A small image VAE, trained from scratch.
Model: 5.36M parameters, 32-pixel images, encoder norm rmsnorm, encoder patch size [2, 2], decoder widths [48, 96, 144, 192].
Training: muon at rate 0.027, 15200 steps, batches of 128.
Data: trained on regions of photos with short descriptions (Visual Genome), 203450 training examples, 9.6 epochs.
Rows from block 0 of the decoder of a small image VAE, named by matrix and row number. Rows with one number belong to one channel. Each number is 128 + 32 x the weight over its row's rms, rounded and kept within 0 to 255. All counts start at 0. Numbers have three digits each.
After each channel's rows are labels from the 100 images, of 14976, where the channel reaches its highest value: "colour at peak" is the nearest of a few named colours to the mean colour under the peak. Only what is clearly more common there than usual is listed. The data: regions of photos with short descriptions (Visual Genome).
# convs0: first 3x3 conv (decoder.mid.0.convs.0.weight, 192x192x3x3, each kernel summed), inputs 64-127
# convs1: second 3x3 conv (decoder.mid.0.convs.1.weight, 192x192x3x3, transposed, each kernel summed), outputs 64-127

convs0.28:086137109119120107071058151124158137172168153143101129119108130124150158089120167055097097102075146118118099118142128195149117116123116090146126109132165184113194165164143142116116164094146109
convs1.28:211133212165224154198130082128122087162144082120133159120129152128119104093128125154086132113065154106138142132140191084133126119171200095093073081107163113189141108142153110113073166188101117
colour at peak: black

convs0.14:151144111097141140093130100126156156156093054130145163115082081120130109103132153161164166136122102146135117117135081164109112141135122088122152094085110139150104145163144148092139206119095142
convs1.14:110118196138156147164100108149156126155134093138121095109118087166079148110122126114156112172066169071076065169121156117092115108117193079153089133167133134136135125095109192172088092172153114
colour at peak: grey

convs0.4:095096130152118105180163121124108178158098127097115124039126051141120136191118086074094122166138098064106132138178138121116120124136141110089118196105107140168103126105136084192145120126128115
convs1.4:168134130144127091170142152183139140087120125177130154129077144157133146110171127135120178149157147151179122140119154107178141103121116200106179148172142116113075146094173211117096118142132110
colour at peak: black

convs0.178:133148100130172087123110147133157116110107099125154175133108133113106104135099116095131078127127149108112116141131119119096070153152133158088154137157082111127119060104083158082112095120082150
convs1.178:105128126134142068126139148133161127112111181105189135141138159166110148157084179136120126141168127147113141115098084125087161150122094076124161141113164138067149191130238185175143110109163121
colour at peak: black

convs0.146:140096117083082118181132136099148112119096109123135138106082066099129149169101097144110143186170147144093110135096121189164120179176166156158097106111142134138135104108138094148065054070167085
convs1.146:124156158178139132129108119115182137177093117122125158122125124111102160098160082113155096110118099133110089144130113164077131137120166159131136177116123135180120082164117077102163170149127097
colour at peak: grey

convs0.53:074071108144074120143166095124174117143095112119149152150127125171123123133075082165159114206108112093057100131090152122201112123140208150068162136067144129121092152106104122116128103134131130
convs1.53:108143044111125068113141181148123141092161120148213140119159109149107109151193125135118066148173137141173243118113089108114128073135107177182148156196126116136145134171141120090136105122164138
colour at peak: blue

convs0.148:129091093108083165166121128143170146118161142155104164100124111147156152065135112123102073110143139139125164165161159059136113150134144118096157102134122091122173128189121101161119178127105113
convs1.148:147083096170169056157155086142090103133092082073157122136110194125128131148096145118148114167116117083096160163065160177136127140172136086088091179119141111135145217106168222199081156126187166
colour at peak: black

convs0.120:108128105153157126079068170127140116119176124122102076112114078146117123078115180103150080062127130118091138135126093089133083126091134119122172100124167162122125109161124133091099134151074104
convs1.120:103091141132153140146095154115133144145163154167168132092157112105106128124121138126105091162110120165106110114121144097139172117139174055130030106119077162129118140093118125140148131146128150
colour at peak: red

convs0.144:103140133117093120105149119133078138084144162120088148123102114137120102128105137154103127085077080109111127163100190135160105173067118190074064163123147096094192117117118136138110111087149143
convs1.144:110104076144079055147154134168087087129133163084111141162103096129130155153133080103161143095150078104146197173068077122137182162136080146124154114188141121131154125142087153075102110093127091
colour at peak: pink

convs0.158:187104123140147070200115110125149151087154122113146126143109117069080116130184138106171150167128124194094124146088087091195099143147135073098108157150153116142075128134124071169105100113096115
convs1.158:077190166165094116087066213171152127113171134169200160110145108135147129121100097146151140152089102114124111195130133111123118161144175103112134075102081148077073138117152113147175117151112132
colour at peak: red

convs0.72:142175152119125123166137100135119123129082124142108145083117139125188127144131123073086129128172123131115174160166196106151163178140160156119172145111168089086190080044113066120110129162091103
convs1.72:113204094163100115079118161153111108110149130177127119109105127164170143093126113136186136165139142135103115146083112154152114102156093140100148134140118092155103159189175126136083074134168151
colour at peak: black

convs0.75:175158166153143141124139104145148190163087122139171108129186147100137164181122122185149127166129150182174129111155165166140142100110139132160125184162129188143112115167130150127165136142123195
convs1.75:103069084153091073141124131110112126091138131075118160171106188085113093133103188166093113083056092123141141124141177140144145132136105128151171145106110147067170163103132143090187138138090102
colour at peak: black

convs0.184:103134141056052140161129120139098143120130132174085096132153128221144109120116120105108066119100094098107142080141131127132139043167078055115084108075131194143221127153122171084105084098172113
convs1.184:104158114156116108168104122107076112115050105039061124155145123154101127135167142153115171164075113115129136138131171142179096157102184199170139151080142116115159135111140118140122126111151087
colour at peak: black

convs0.7:112132142105099094049113110164148141103186073112124098056062113123087127109092081108114069089124141126171099141127143068121130103144102165129130127124158127150149141059110146178136137143117133
convs1.7:128148119112105118119096098148101083073095111117091144185091132176090142151151088083103139140157117122159131158088099119175148109129118141133128081127123117100131103157161119132119104144126065
colour at peak: white; pink

convs0.187:116135149157159119122112133126120133127163127127113099135135167065164113154173089098139127115076127122175060142089091150120093141149140057059094124247127153164124187069065140094131110107129139
convs1.187:121066160107139190091065153073158153165095159104110139143137155131102126146099115071132170110089151149065122139151112161123169112143178132180166101176102171136124109096128141135081083190148113
colour at peak: grey

convs0.39:149170167162176180150117104107118152094122072094145124123154151106104131139109128211166151142125159214116119118094193095082129141137148096131121168153176139127118151173085096198131190149132146
convs1.39:136100212115099160092133155109144130094132171105185115147071145104094086161133193128103152105167119145121109184148132072217074108209131079168104111124101123141126118110132113148108108120121065
colour at peak: black

convs0.17:128114089124107085188111121140139086119107156122106132120126160119086092127145074147094101106058153161156164094145088152131114123086118095117109153170143164124126127180147190098103076108163113
convs1.17:128117132120131142192146120118164173085188121179160165118154110115134135169144097178088141128117190142127121061141155129158104088140131125103168152101113148153100045115098087118146151110093107
colour at peak: white

convs0.160:100148101111133090081096110121131142159105116138125126096100125150124095151135131000101075109142091101138136125088154162128131121144114120141077092126103167143154147091129110077127118143186120
convs1.160:112094083121092177042191131141153093103157173086076157153094126146111111146113152218151144116122113102110158146132082117156170140106128143163158069130150089154192143154138168187106144158211170
colour at peak: white

convs0.161:086181128090156081074166119105150105146140139122112140141119175144121104091128062105122128149089088145123153118076077184093114129094095130051141064117073112135145151141100169142109067124112098
convs1.161:131072080103131055142174133133151107134151152103129140139148097105103128079133149118057107094102130112101206159083125037110178091141092099137093113150123127140113106178077146131116117169146145
colour at peak: white

convs0.22:147151126123091104209096132112097132120181108155084066188173090136107139127049169175132114120124109125083092119140132154160119076144114095130081096144135151131162132136141152087096073097165123
convs1.22:082118145184123124132147117171124134139151136146108184141143195108091150111149119143124170123102164117130135085086149149134141126091159224147169110127105135211130082142142096072085152180117114
colour at peak: pink; white

convs0.188:168108107114076102146181085093134114087132111120156148110095094147094151156163112169179078168093162175149145164099157115103122087120113147106144118139119077152080157154120142134107093063151110
convs1.188:067154089063103077152137184144177070094165154130134131153135115095170150098117110143089073097131098097126159162107135094106131195146130059179138098125141139066154145097137151131146114104137113
colour at peak: pink

convs0.29:123111109182144156128151139147167111098164138117137179129101114144171115128141142072111210117151097148124180156128124070118097169127189117148164105126117032103153155104114107096095149092073068
convs1.29:173167175136210103203128115138164147148095103162126119062127069099081136092159141085127091133083120192141070122089191120139136122159138072099082128116160135155060097138166108174101142146048087
colour at peak: black

convs0.66:106079117114126133070110088105111133142040115093148113116130121065127112110033153130167086109113099122119091088132129099125124091061115159102122145115075120090058060117127083098105168109098163
convs1.66:132159166177098121104127158143098123142188131184120133132123130149147007105119113066088098162131178058216137139158120143146137134180141123128131112121176133125144125166188117127144081108148133
colour at peak: black

convs0.88:169139160143138129063133090088111166133056073079172103078134162093125123137073137140148135117163125159139108102152148096179136091086133162142160111156101122052029081108097112105146171123082151
convs1.88:165158119085184123103149171135153133085156140135154133126116128069141110112134051121105122160115140100124159166136097071130118135151169074119086140142158081216168146158055129144102136123176115
colour at peak: black

convs0.154:075142141111105148048186233126180160101153132149100158094119083155172132136058126072118110157133122045145127132118164084111143149114138154115111090082143115161120055109119102126141096124128165
convs1.154:123124104091146133161148117111116062117090116145085169119098140151139119117140095116179138139115137124121130123159153110092182121119143114117099131140137117123161128127126193148133121125187111
colour at peak: white; pink

convs0.46:141179140133123084130079161189169163132171117163122171096100112162080139166179181059104156102155164091138118117144150127148126115088105111184159147078153103177142145133169155147164129115122157
convs1.46:185158120129131109221116104175067091079140117158148138098111111131146157185070102153130107187098164121122196125096161111135134179116122121090065134174129077164074116131200129092179153135135110
colour at peak: black

convs0.15:181133200121116131092122141158132209127065150173105116096160088108105147132196153135140074194121128125072076096126195102100145137064129144121097175125136100136118085123136168127118128143109153
convs1.15:111096151119166147132096130077154118109098100158168168090102151128107160136116093119140217085139166128130137136174134149131147090184123121106170118171160114192181163069141220116086153112117088
colour at peak: pink

convs0.151:114101067136073137095116102159087110131132157100101109122122147130081126133148083061154104213065105154156125113131160148033139154144131131108054112156147085077140177106116100115131112134153132
convs1.151:088141054113082077127062090133126144143134198119154151103127111123115158116137164105069111089169100095102186154158074093121136112165159081179202092078213154115191167131178119156104109174157138
colour at peak: blue

convs0.134:163120140128156171073156141111109122114145115164103156128137127131075149155175066108087095087178130105145138076119070105119110122083073146167124111139159139117086072158126129109134153101163140
convs1.134:117123178155111131148103153109115123114095123157111131135080185130108113147118100103126177084161147119041090093104106156106170089122120126133176113155192134143122183101136211199122151137169121
colour at peak: grey

convs0.80:102173139143155150153109139141130144160136114099131111122159112119106071096105170145138026185099152094109079173126133092103070142096128128109094126165127143135126096117144095099098171088148078
convs1.80:109048153131172139083137118160107124166199129127198150141145127170113129099112108149134132113158117158119177146099174116103132146131116063120099129160114139210123182099203166175103145119085133
colour at peak: red

convs0.89:157144171128137146123050180147130146184117112141155110140144127096142172142157173101164152066162138131147103173126139082179109130141160130146128148125115223158115135190091083102134143106100115
convs1.89:113143120132175198114117143104128142165213091135165174128128107111129113096150094112126071139084150135146123083145158125105155118117240138134117088138120093098144162109170125101123102177124111
colour at peak: pink

convs0.115:184107085133097158110115148115138129042144109160071129112112100197101161115112197172102142087141175138141117157077116060101171112108101153135197083086132198133130152165130150153119114128145136
convs1.115:090123128089147143158154153168107101160157110133149111158124132147123142149137083134125074146124129027142148132142123080118154074152178139148083151134135132105125134188088110175184127102136134
colour at peak: white

convs0.1:089124121140095105117129157136134145131137130188148115117146138130129156143092113129104105089100141117111119120170173141157156124115079184128109145067152104136144113078141118118129091103149096
convs1.1:115127115118139117085105133119115131129140141191207122110130131159119131121136137133106072154159126146122131127139062075098160131135097013114053131084077105059104141113128165163172125128112170
colour at peak: blue

convs0.102:111148104142090139078129080060151093127183106133143185109116076157098112066074130118130192129203131174145132112089144170097143127128137108118170104116132141121106151168129151123133134113116165
convs1.102:101073101133141073098132108148094100148137094150136112105112103143129133057233137137107070146145128159137195175146075082114169103163076066119095123123130099130108089158082128159157140122182156
colour at peak: white

convs0.185:131114138097113081078133121098071156104155102136097114131175173112156140069146161160112106138082102119124102144098121166138091098129111120113090166151117145149117150124107170082110124126084149
convs1.185:088071156121108137157129104160183094118161143099069155191140147123098071128096127128158115072087120107096123100127107168096117158142148116112149058096137176100180130152067079069127127141137145
colour at peak: grey

convs0.83:139121166164113159091107138085105103176144130126170104094126089212193122143169139115137177138123152069114114195151129076139119139170162154093168154092151108162132088166102101121135143092106104
convs1.83:167129137115145139066085166156141128125142090118150134098141089151148101094131130160132089134136152127126117128110130177079135137096105103149050136150102121124111141121158239117134111182129163
colour at peak: red

convs0.40:179183092184169104202136074121088132124097122088165179114112082148140101134080130020148143136189114167158142163116145155071112174098159128177126142172149094144107127195147092157176175181113162
convs1.40:125140033153096128090122112117077158120128140106127150113109127131112151126096107110109110146160100111123173163150110090190120105117112080134105101097128099123129191128118136174151092133129079
colour at peak: white

convs0.137:107127127085096151149149162121120079102120133165058164128146099193176117181093098172129140105075125104136135111136109176078172132144103122189083057160100118122091100172119177127117043099195135
convs1.137:038127088108085198108118146112132114179127148182102175181125138136116134138166050093150167117151109122102125117156113094072146076114097168158168152146148132090137091109118137117142090120169121
colour at peak: pink

convs0.61:075096107119068115122146148121138143104067113136099168098116109158126143025113101081138032200108148117081104123108193067118133133125187139132165149112122166169126091137175098121116147134152159
convs1.61:065118092070147145087129152106125072159156118159122162133135113178125146135172115149114086128155158119087164169131113142090118108109088108122141144190122084136137119106143205133134140103179189
colour at peak: red

convs0.13:056127109114086086106098073102104133110166151059146141139090153110088093037115127088136189108067133102158087175065119120072116135089102087119135132120086183124150202081101082089082153115177113
convs1.13:183173124188106154112164099136096174098187118183124138141123095181129120194108091190126166147145187082144071162080110070176080125129120149070097086126174125140109085112159080110115105151100122
colour at peak: grey

convs0.36:087110145099112141108180150124128144120131155090160177110121165179132156158173130072106129151106102106132140138072148073131156185142142134108187117125126103162137103098099102157103229124179182
convs1.36:209145148129105143155084154190102121080084102187136144087083098140122145143156081118128118138153093108128116135128121103132126090133105084149083150129181124131164141133123170213076145151116154
colour at peak: black

convs0.56:137080107183086159151165097151154076113110175138068083132134167096114075083106081098137162103132161157161180157160173153140175151126144137144116179092170127128136102132160108102178097119153102
convs1.56:160193104134095063157144093114153147143188128149102101096123117148143106098140093161092104116139149158133095078028113128137076117124112168111125090113130138109130136129113057092131136131077091
colour at peak: white

convs0.35:168142126126145083137125132093157156102154115117135117083111149134126133131090118166138108142107162129169123156131100180069124147157082148174085160166128124085143150161121227136119133132160131
convs1.35:100123133101189129194171140062113106125157112135129201100123156039118117127134118148063141103138174152072110093121170113157110147142123130131141056125178141156112118090127142187110178131148119
colour at peak: black

convs0.59:077104171104176094053136151116088128155162137160147119110212132151141100117125136131126087115084108040124113107151099095097147131088135168114127131156107137150126048121150111117107130125132120
convs1.59:108129184139168167135147165135119133156089115153114163127138156157063113138095126112173129144095143148113112089129154127123140131074129139101097147143174079099154173078200186139106072171067137
colour at peak: black

convs0.52:156113130071139125160114125142133063128073068128110095193146108066128080143092099124164175090156172114135157137168100202177134146181113125157138113115121068089126122129132120085066123113134108
convs1.52:082140108171184114144132189098135150161160150133112185132137128122078135116176122134154151128113125129048125056098114203135093161047145130101169130160112142148148138107160108136072084124131053
colour at peak: pink

convs0.128:159148127134097147192108128096128118098107120117095122147165146111125122133090126178105126085174129233169181122176127174131130114117156143145138091093158119144108100154126097169153089079115145
convs1.128:113163118116068129120144157134141169114096128127097099167131168119143139160137187098136110142138089102134167156118143150163061102168145146165127168093065111096144092164088062068137111108139107
colour at peak: black

convs0.26:142128155159163141095078088146153116127086078096163080105169142096169133118059181164157142081164116175143100071153132135153106090133113160143113132160087120094078094128126135133158129131070140
convs1.26:075107123041123152173167170125127132184125135196164139137082138146181133155112136104119142132150143147104093187096190125110137145156112155132140042130127147163139089060150114115078089140092087
colour at peak: white

convs0.190:067119132144149159159129159132135097113159114116088070096128066125135120069100132129119115121114156145133135161123190075149119109140141083087125120099152093151213128131143112132143165127104112
convs1.190:143099099129172104139124137174085077106040175101183147102125157130110103166177120128093134206116097091137135133109094115138129161128092133107130145100108149138094145145142146146102114079103113
colour at peak: pink

convs0.92:152157103124132167092103139110144085069114130136144102119123132161126089163110121094152154144216139166110174152103162089104172182207111165104106151202174080129097116117094114150143121133136115
convs1.92:084184093192108101113129202127127101124181113168151146109091129143081056117105118173184146167129184125134091105101131097144138140178186116124140117127130123100093132164176078162189096124101066
colour at peak: black

convs0.183:171150101152103069128109108094079146079162168137085114139127186106108113074101102136130246165076139128106074138077141180094176107143117137101073158125134160168146143160168160104123053103174159
convs1.183:129142134117052158117103130146131141168152141106081153158139136115152172184149089102087113124148147077131103152106125132115103132119124209106173138112185158168150115139068081080100129155136122
colour at peak: grey

convs0.130:132121114134145085087086078141151095108086089111109085125104141093102089066083144122133127114078098119130084076144114133105105069085092134124080102085107115096084123104111136058124149112129110
convs1.130:099210089093155105142149180162119133132175111168133137154141112100129147141110143164134080108134127070118132138142105121129067180092156152136134149105157106185154118122126131082103135157062200
colour at peak: cyan

convs0.136:230142164067152160158104187087070167144092155186133142115152123127108084156176107148100144132198081124143118118110093136093108157143073150174099131147160128129113064141097080069104121106189119
convs1.136:072126127140053124111123175105149118128137123144117148148107139131142161138127098076120183110141123100077094127155081180137149143125086116177160160120127102111151190093140175196131085130142138
colour at peak: grey

convs0.30:159146124165157134111101140130149155114082092176174148173184173115146157213107143150114175133079106139138124129115148110155196139149104165103144133123101098129072143127108168160128149161099133
convs1.30:098098142090086120104147203104115113172158106150104133086166152121120150112109107114115161115110063125104179167132122145147123109117115176183151145197105130117163107106089174159076140153229143
colour at peak: white; pink

convs0.95:215114191159166177098143123161139190175064114124175122144178172107153155142092120186161181109169157193166151132171133148176127112150157162175143178181126131111111119142161167166173156149100161
convs1.95:166113137108129094103158091109135179157153100061088042113124112099106115131146195165073140069079071159159108151123123162096094121135155121131116141102101139159136134127072140123106122172154137
colour at peak: black