From a checkpoint of a small image VAE.
Model: 5.36M parameters, encoder arch convnext_v2, encoder activation squared_relu, encoder patch size [2, 2], encoder depths [4, 4, 4], encoder widths [64, 128, 256], decoder widths [48, 96, 144, 192].
Training: muon at rate 0.027, 15200 steps, batches of 128.
Data: 203450 training examples, 9.6 epochs.
Rows from block 8 of the encoder of a small image VAE, named by matrix and row number. Rows with one number belong to one neuron. Each number is 500 + 40 x the weight over its row's rms, rounded and kept within 0 to 999. All counts start at 0. Numbers have three digits each.
Before each neuron's rows are labels from the 100 images, of 14976, where the neuron reaches its highest value: "peak at" is the part of the image that holds the peak; "patch colour" is the nearest of a few named colours to the mean colour under the peak. Only what is clearly more common there than usual is listed. The data: regions of photos with short descriptions (Visual Genome). In brackets: how many of the 100.
# fc1: MLP up (encoder.blocks.8.mlp.fc1.weight, 1024x256), inputs 128-255
# fc2: MLP down (encoder.blocks.8.mlp.fc2.weight, 256x1024, transposed), outputs 128-255

peak at: bottom left (85)
patch colour: grey (67)
fc1.343:459496565506489511516517470568514486571445491568531517574495540511545517517450508451494510497484613490498499479475408443550505453518567553512530546473465538516506492507474551448450521426466512435542571466520500463497541510542497503454463501550461564551496431517478483561412423518479511558536457479441443516466500588455430490440469474526510567532532492528467539499515545497488470483449
fc2.343:520535450560533551483528458511482468472533490541508498538529452498484601532528420520502499512532464559506447564385537495455527492525554494502504558480522533514477462598470511491451551492530454467521529552465520472553548579527515519447508590496534542492545488416515577485484501451383497361502500504547513473497504512534521506498518504494479551564552475496593494487478512492481573474432

peak at: middle right (32); bottom right (25)
patch colour: pink (25)
fc1.727:529465505502477525543511468449528478512528520461490502384428489511513514437486493484546483531522545547517463546444536510439507487496531508531460481532501466449573509493538503520468529482499491498502493450585492467481449567459470478476555466567466511493445471553512513486624489550538419458500526471508546488577533471485449507524533508503515453526404435560468559502472453531444588514521
fc2.727:423488526513535482523489513467482524550547506463492384517498515525447508488507470466506482459385438465518578472507451494525516516541442492488452457513487490536552527523506484462485472555525476554534544484551561526440553487544526598535520500478474518513526529484544515505475541509537525525509466452441467487456526483477613493526503476471502502418511471531439505564500435587555433465541

peak at: bottom centre (48); bottom left (38)
patch colour: grey (72)
fc1.762:479517461460477586527516545501484464480569484446463511489485509486479560488476525526563512524546501505495427412520520498518458523531414494487463500547438436432540563438496523563492560517536504451452508516507520541521512514506494523548473530545508535490490517573515512528502455484562521496492508513499416508495528515454563466568515478592451452530470473502446474572503485375471526514522
fc2.762:554506522458552523509484491526469445471490452570541484510464524544563500470536535408457516538526556516497586496512502491499473533485439487517532526512483508533497478510587474403502539443450563538559521436553530455549491483490532459497544532530415559542500501480504449540482452527538459537475529501569540483536512496429567522525530472512434495481530470568486546515547549485510488559476

peak at: top left (66)
patch colour: grey (78)
fc1.309:499549509467439484492468428505437515467537474503471528440461609484510522530495531523349517543523533476504540499471540463492484453470517529481547522474496445480508466539506564427495540516489503481581499530532488489647524519415493483494462492474580493504536532449425528545414529498524524499459478500471508529476514500505459518523512469577499452445458512497620501541460488455460516509484
fc2.309:509522510482539468560504467518468512558587543532480494480458515449534444537500474486488513533447525474537490550478498522637446481497532487518541542543533546461497501448512540463476581534475460521440504504466485552453521524503514493461462552507540488479473434475529561578527503564497497497558466567498462536500479508536442456532494540616505472559498507487475448537544434534521488499547

peak at: centre (81)
patch colour: pink (27)
fc1.392:577557514512512466473471544406472532545435469436522481520534403502539531509533597399436533515529461474469543484513476496569495484484585507495435491519591443548475570499489497396525513496509403506506498519588518522538466485492543499551491417460516531488552462479491491525505515437564516469497532498500479492506480477470522481529495470424508533513462541531422484521475501563543473470509
fc2.392:474561495514419469440467520488581515553532508493511463463433460495527618525399488492525548555529555410419420491519500526467537568505496519447532443479480491466511479444470544497480463556456523436482481530538489464526560489512500523519555443540458466456477497550550455429481540531459457534487486544457447509526501554471571467551478514446535506543489539502464475495551547481490554568507

peak at: bottom centre (71)
patch colour: grey (67)
fc1.65:476563501456502498540454466542460479554504425553447518490471461508460513561479459537484459589528475552512562460505495503487533518556440493463540471495466375460529575419538525475526485477508451540440478448546482486522505514468523501576542547443517421457488499491472451487430456526485614507451470490473479463506475520455494467499548479525509540516505471495553524428564546468486511493506
fc2.65:517639494503500528537472510524501507443443446504501518524527497542471488499430527511492571565520459511363529498484564465529465530435525541565474425512550543413489523518523478388423519585494488470556487502476531535493492547504510459570478465543472480503539487482505589482499527504507510492476492486555435531532587499545506486493576506478520463459498524469448551462537545490520485523555

peak at: bottom centre (51); bottom right (28)
patch colour: brown (63)
fc1.156:506642461540596516490524529552516486510528465448503487536481471575544493524513461505518443487519595453481467351497545505526473574391523577492549530417541472505555491484462409489503501476521543505469573437563474528557534481506542540508577456520541477462414460553489499528484487511473426464535517451518540522526486508500522491460595495474469473450491541465502506491526560516535489535424
fc2.156:448537534506524485503506532572403477487547491445513435437477478425478575497457611521479531452539498520566442483534503447485437507550521435449507455495523540589495509527506494514499487541418564439437506479495523537575507526481457560493614504492499531505487496530457567472458505489498517466467454464495472513393555507485493579523501486491463510504446554437510454502489532436498523475499

peak at: centre (51)
patch colour: pink (25)
fc1.591:459451498529518498501472566508494532527507527456522484453470510533512481543505440472479533521499527458541421529521458482521443400406472538538463516479473484494467491546537510555460450532458546466493450485513519475529515510549493439478538503470507543493510500534483476504466580514492480484513572500465487538495466552491548482513469531489550480535525487499542530439534476532462609571483
fc2.591:515539416512481573566547511477459569539461540501508514566447510535504524488461537502534481500491506510464586498578493522484571420560470453541524527494540502495522481427546503452554522544480449487501579501525497544561505487502530480499528498487521490513474501418531556509570536453543531529493561541490513543476474456555515525482456539539547483487464483488402525506498518568509540519527

peak at: bottom left (33)
patch colour: grey (72)
fc1.336:504371490494499444531467503441478518513539506481501463564479453472479469456515459474529489526501386465576510519510510519549536519532610494479497526460542480537520578478542533471501464491501455508395547538479426539531483518495487477534493526464527528537491512487510483531471556511549533498540495546441465448540454518527462435459460536542498575514443425514505510530460530533472540504546
fc2.336:443518486525450546482440548482536489546455513452580520538526559490416438462541463504537492532425551429497540453509482497425531512581480463472518515460556423521539636478472523515482389499476481504570514536465559493467515508515513474535493479463474566535523462484513510451516501521470451564461433471503521527508440508494553512546502496485461525562491527496525494518544470450541512502548

peak at: bottom left (36)
patch colour: brown (62)
fc1.273:500467565456510491532531412503529584526489487559484465468454564553578511514518419473525535458497481443527472427489480481543619489563463551559484523525527450518536524508521535542511495449492561430499486499538495567550536491559542527470509566489448418530509579500582489470543496522508450558497510522447453501447543493542541475475498514561498504432466528511435494486532444620598532503544
fc2.273:517507495477455518455479429510512499423501502519495527587535453535503570447538463513514484548518461517517469474365527515465555479471502527488503494572563551513450476618520501554536553485488445469498444526534495526496499529523541484501476543590477477518556498462500563486507571460413449388508474526535523484499537472499513465506481486452477469512494497486575484507505492498500634461485

peak at: middle right (87)
patch colour: grey (68)
fc1.441:432473501511521531496568439491538430536505471560492565466444485478534485471531492470524557504534485430576489529501421524494473490466551523549479516517542578517544533607416522541520511519477531567554509516468504507452451577515516449431549486554513458507456573533443513512547524550502474490553547535533488551498475463398455526499525437456517495474507501554495486534480537563506617468470
fc2.441:442453556480381551527505490521472575556515494506490463384540464496515504477490500472490532467387537494532477481531595510504503557511467437491495480526446411530530551450480459521492554490498501494489606471514562455456548486470521452480439502539545466516475474536489499512514464502496504495470512483577499554526489473531515487523520512497562434480496496513526475500517418534461538588451

peak at: middle right (43)
patch colour: blue (30)
fc1.265:517426530593516495555499457477486505561600467514439449461494447484465551453472534446463439496527515529520556628476485455459566552491482573491543408501519475478496514561507507460484406573593529527504496497467510547506550535493563507467474494540528567456494441483468524587543436511474523485455436512478491509512530475484503493464513455512450517481480453456483454485512524490489452507522
fc2.265:473523419496516499467486489491477488491550527465490523536481483487529603498510404498492502495485490477521574486459494522450501429430453434586475512524486586473472543535531550560539514497482452533552518516442520509493491487540528525526508540543481462520535457433515599473556488474429535420502492482492552493482456473450484509512470588454484507459506490496573536467521526498465512502529

peak at: top left (45); middle left (31)
patch colour: blue (33)
fc1.606:466559488570469534458462506527499528470475449489487510569544519446543480468504435489538534408500504512570443507520490455517493523475520475485539496509535477477544470543495541467514486549573459434553553496481514448524494482451536421561440501552461541604478487480570543463467464595462552499509511463542468529466530476518467455518520515505533522499514516425546469541487555435564584509477
fc2.606:500511494498501536429418561460519526460526488518493461500438515476577430522575419493458443525477438467476483524516461550436533446469521506493513490521452506550503402495514591560455482499529480507507450510514544395511488467503421465477484442538453544483425547526489496465560496517432494526558472452552528507468503550543503569520471472549500473512480534540510544463500472526499473505488

peak at: bottom left (98)
patch colour: grey (90)
fc1.687:465534427475517525441555517456583457453599506517540555428533465457528468447597418515556440530495499473566474486553499526499481483514475561468595517430459522524480545487476568421479471472450457466525531494435473550431530528508480512534512469517479499524525532511453486507467527460565461456473456503518424520589546502509439524497483546500460489428489490472549545491540479540493528517484
fc2.687:518562473553531500473465471518467538511490533514454553494496488543484622517450448503520463464562477577485444543393497483472535500508594469546509524444525533522453494553471503486514556539478404447525456511468534469482575535499523517522503469563549493515518475446464590506494528443483443344489475497526478486551498534497507469507444500490500513501458479488554462465482490484493572465533

peak at: bottom left (59)
patch colour: grey (77)
fc1.275:504504508485445524543503492512494504484433424501486474415529537547590532553518518482522435520464504501579497507478488489479438501500503478449491566534449509523434487466494434488468485533475490471546507469425502477458526455537530482528465505497489516502452448525412536461504465409472465504485604526494501488514513497451520423544508416521498512485481496496522489500504479534508508535482
fc2.275:492520465468457506462576510653438519488510508607516542555474548439545523488469526497561434547502467554494502492496509541455481548448453506456496460601471510541483481515499503490521536533506507456489453558526471531457531518516502472565509549523532509494560508555511583517458453533496453578522542516463475523533518481504493533488480515432445465535562553517492567442560534564517494479489

peak at: bottom centre (89)
patch colour: grey (70)
fc1.365:471443408524509569578421474513491556449497476514450463464532533481540535457509483501507473462468488517404572489438476486462553506540583449476521481473505495489477506449464516434403471503536420517488565420564437455476507491453480460478526450518492460509550583483564484486516519443421477518567453484529549432502517541473497494504429456525521474484538492462529522487418470567463577475481
fc2.365:506523470521519502462512449518546426463488492510485494543568497536471606514507419541542502487509483516540515517413494487489534481505594483468497547520544499479476461614518477478487571497518458480532511559472508511488534562454512485512494584540500533455540502423455550566519548393412457352460468502534456490466553536508493481536522492487502483494537465523579529494513486512514590498442

peak at: top left (31)
patch colour: red (41)
fc1.739:481482506522548543513519664489444517453521512389591536531527479505494481465496468489523546489542459552508463543502496449483449446542588467449502572596516495511496557458542531452476508503548518540533515459535508532468482454516528541414476606484471547514453467460514484484477485508517504501505427473574445474506450517557519406427511471440572449509452537524488474486499464502546449441520
fc2.739:520500508523509440546500483481488568520488513504532398531478489496576495479547506487477447457532535500454465438580508506450547527445461529526514467460584505491499567441578495531520475601457498504510475599486481441457466506532425469520573499436572498464461513515480454527468478518457527552528477483552476537520513528445465517432462499525471518594535541494508471539515414496472493524456

peak at: bottom centre (90)
patch colour: black (29)
fc1.393:522548546480519503531414496512499486495475438469470468483447455475412467510521462473495496514506497520457491504559530456497471380516504476520503669482499502477544564487499474431465520449443516557552493515527503456498467543486556508434515458478448521491443500530485476521508484393530501459482520492512561519496526480516525474453467547472535408526559521551510465443525492501499491552477
fc2.393:527515534500506530504431554455541560441488542469577481461487503578492469523435425523472526512489495545441491541450521480501517485461639505503439394517427514515552550483518495470498514485543510526448452586454484542461486507474469508428530465458456498504540472470549485550539567480497563487459471454477471526395500515474492405425510481504565551440500498503538482516487524451505478508548

peak at: bottom left (63)
patch colour: grey (68)
fc1.216:417450491421517515450514500504478527408429511517468460520493575504505506549472468530494436493442556529467463568467522484515505451443555439609508535467457472471481485443584544472496469471620531519550577474515530541509513507458440458521575442487548470586543515513494451557511454473443499485504503481494515502502518540560469541523472487456564453518524524457506521539462528500491538501425
fc2.216:510483498487492563498526425522518451482508513513502509547528481539496571509530425533486450516488449484508502495389524475474520495475561491476527549528541493500442483612530513539495467503521422500495498535459519556542498532429559479535496570500514511525485491446486549500490534399410455359536479504589474523527531563546479478525470495489513477532507463542538478483535455519490622473455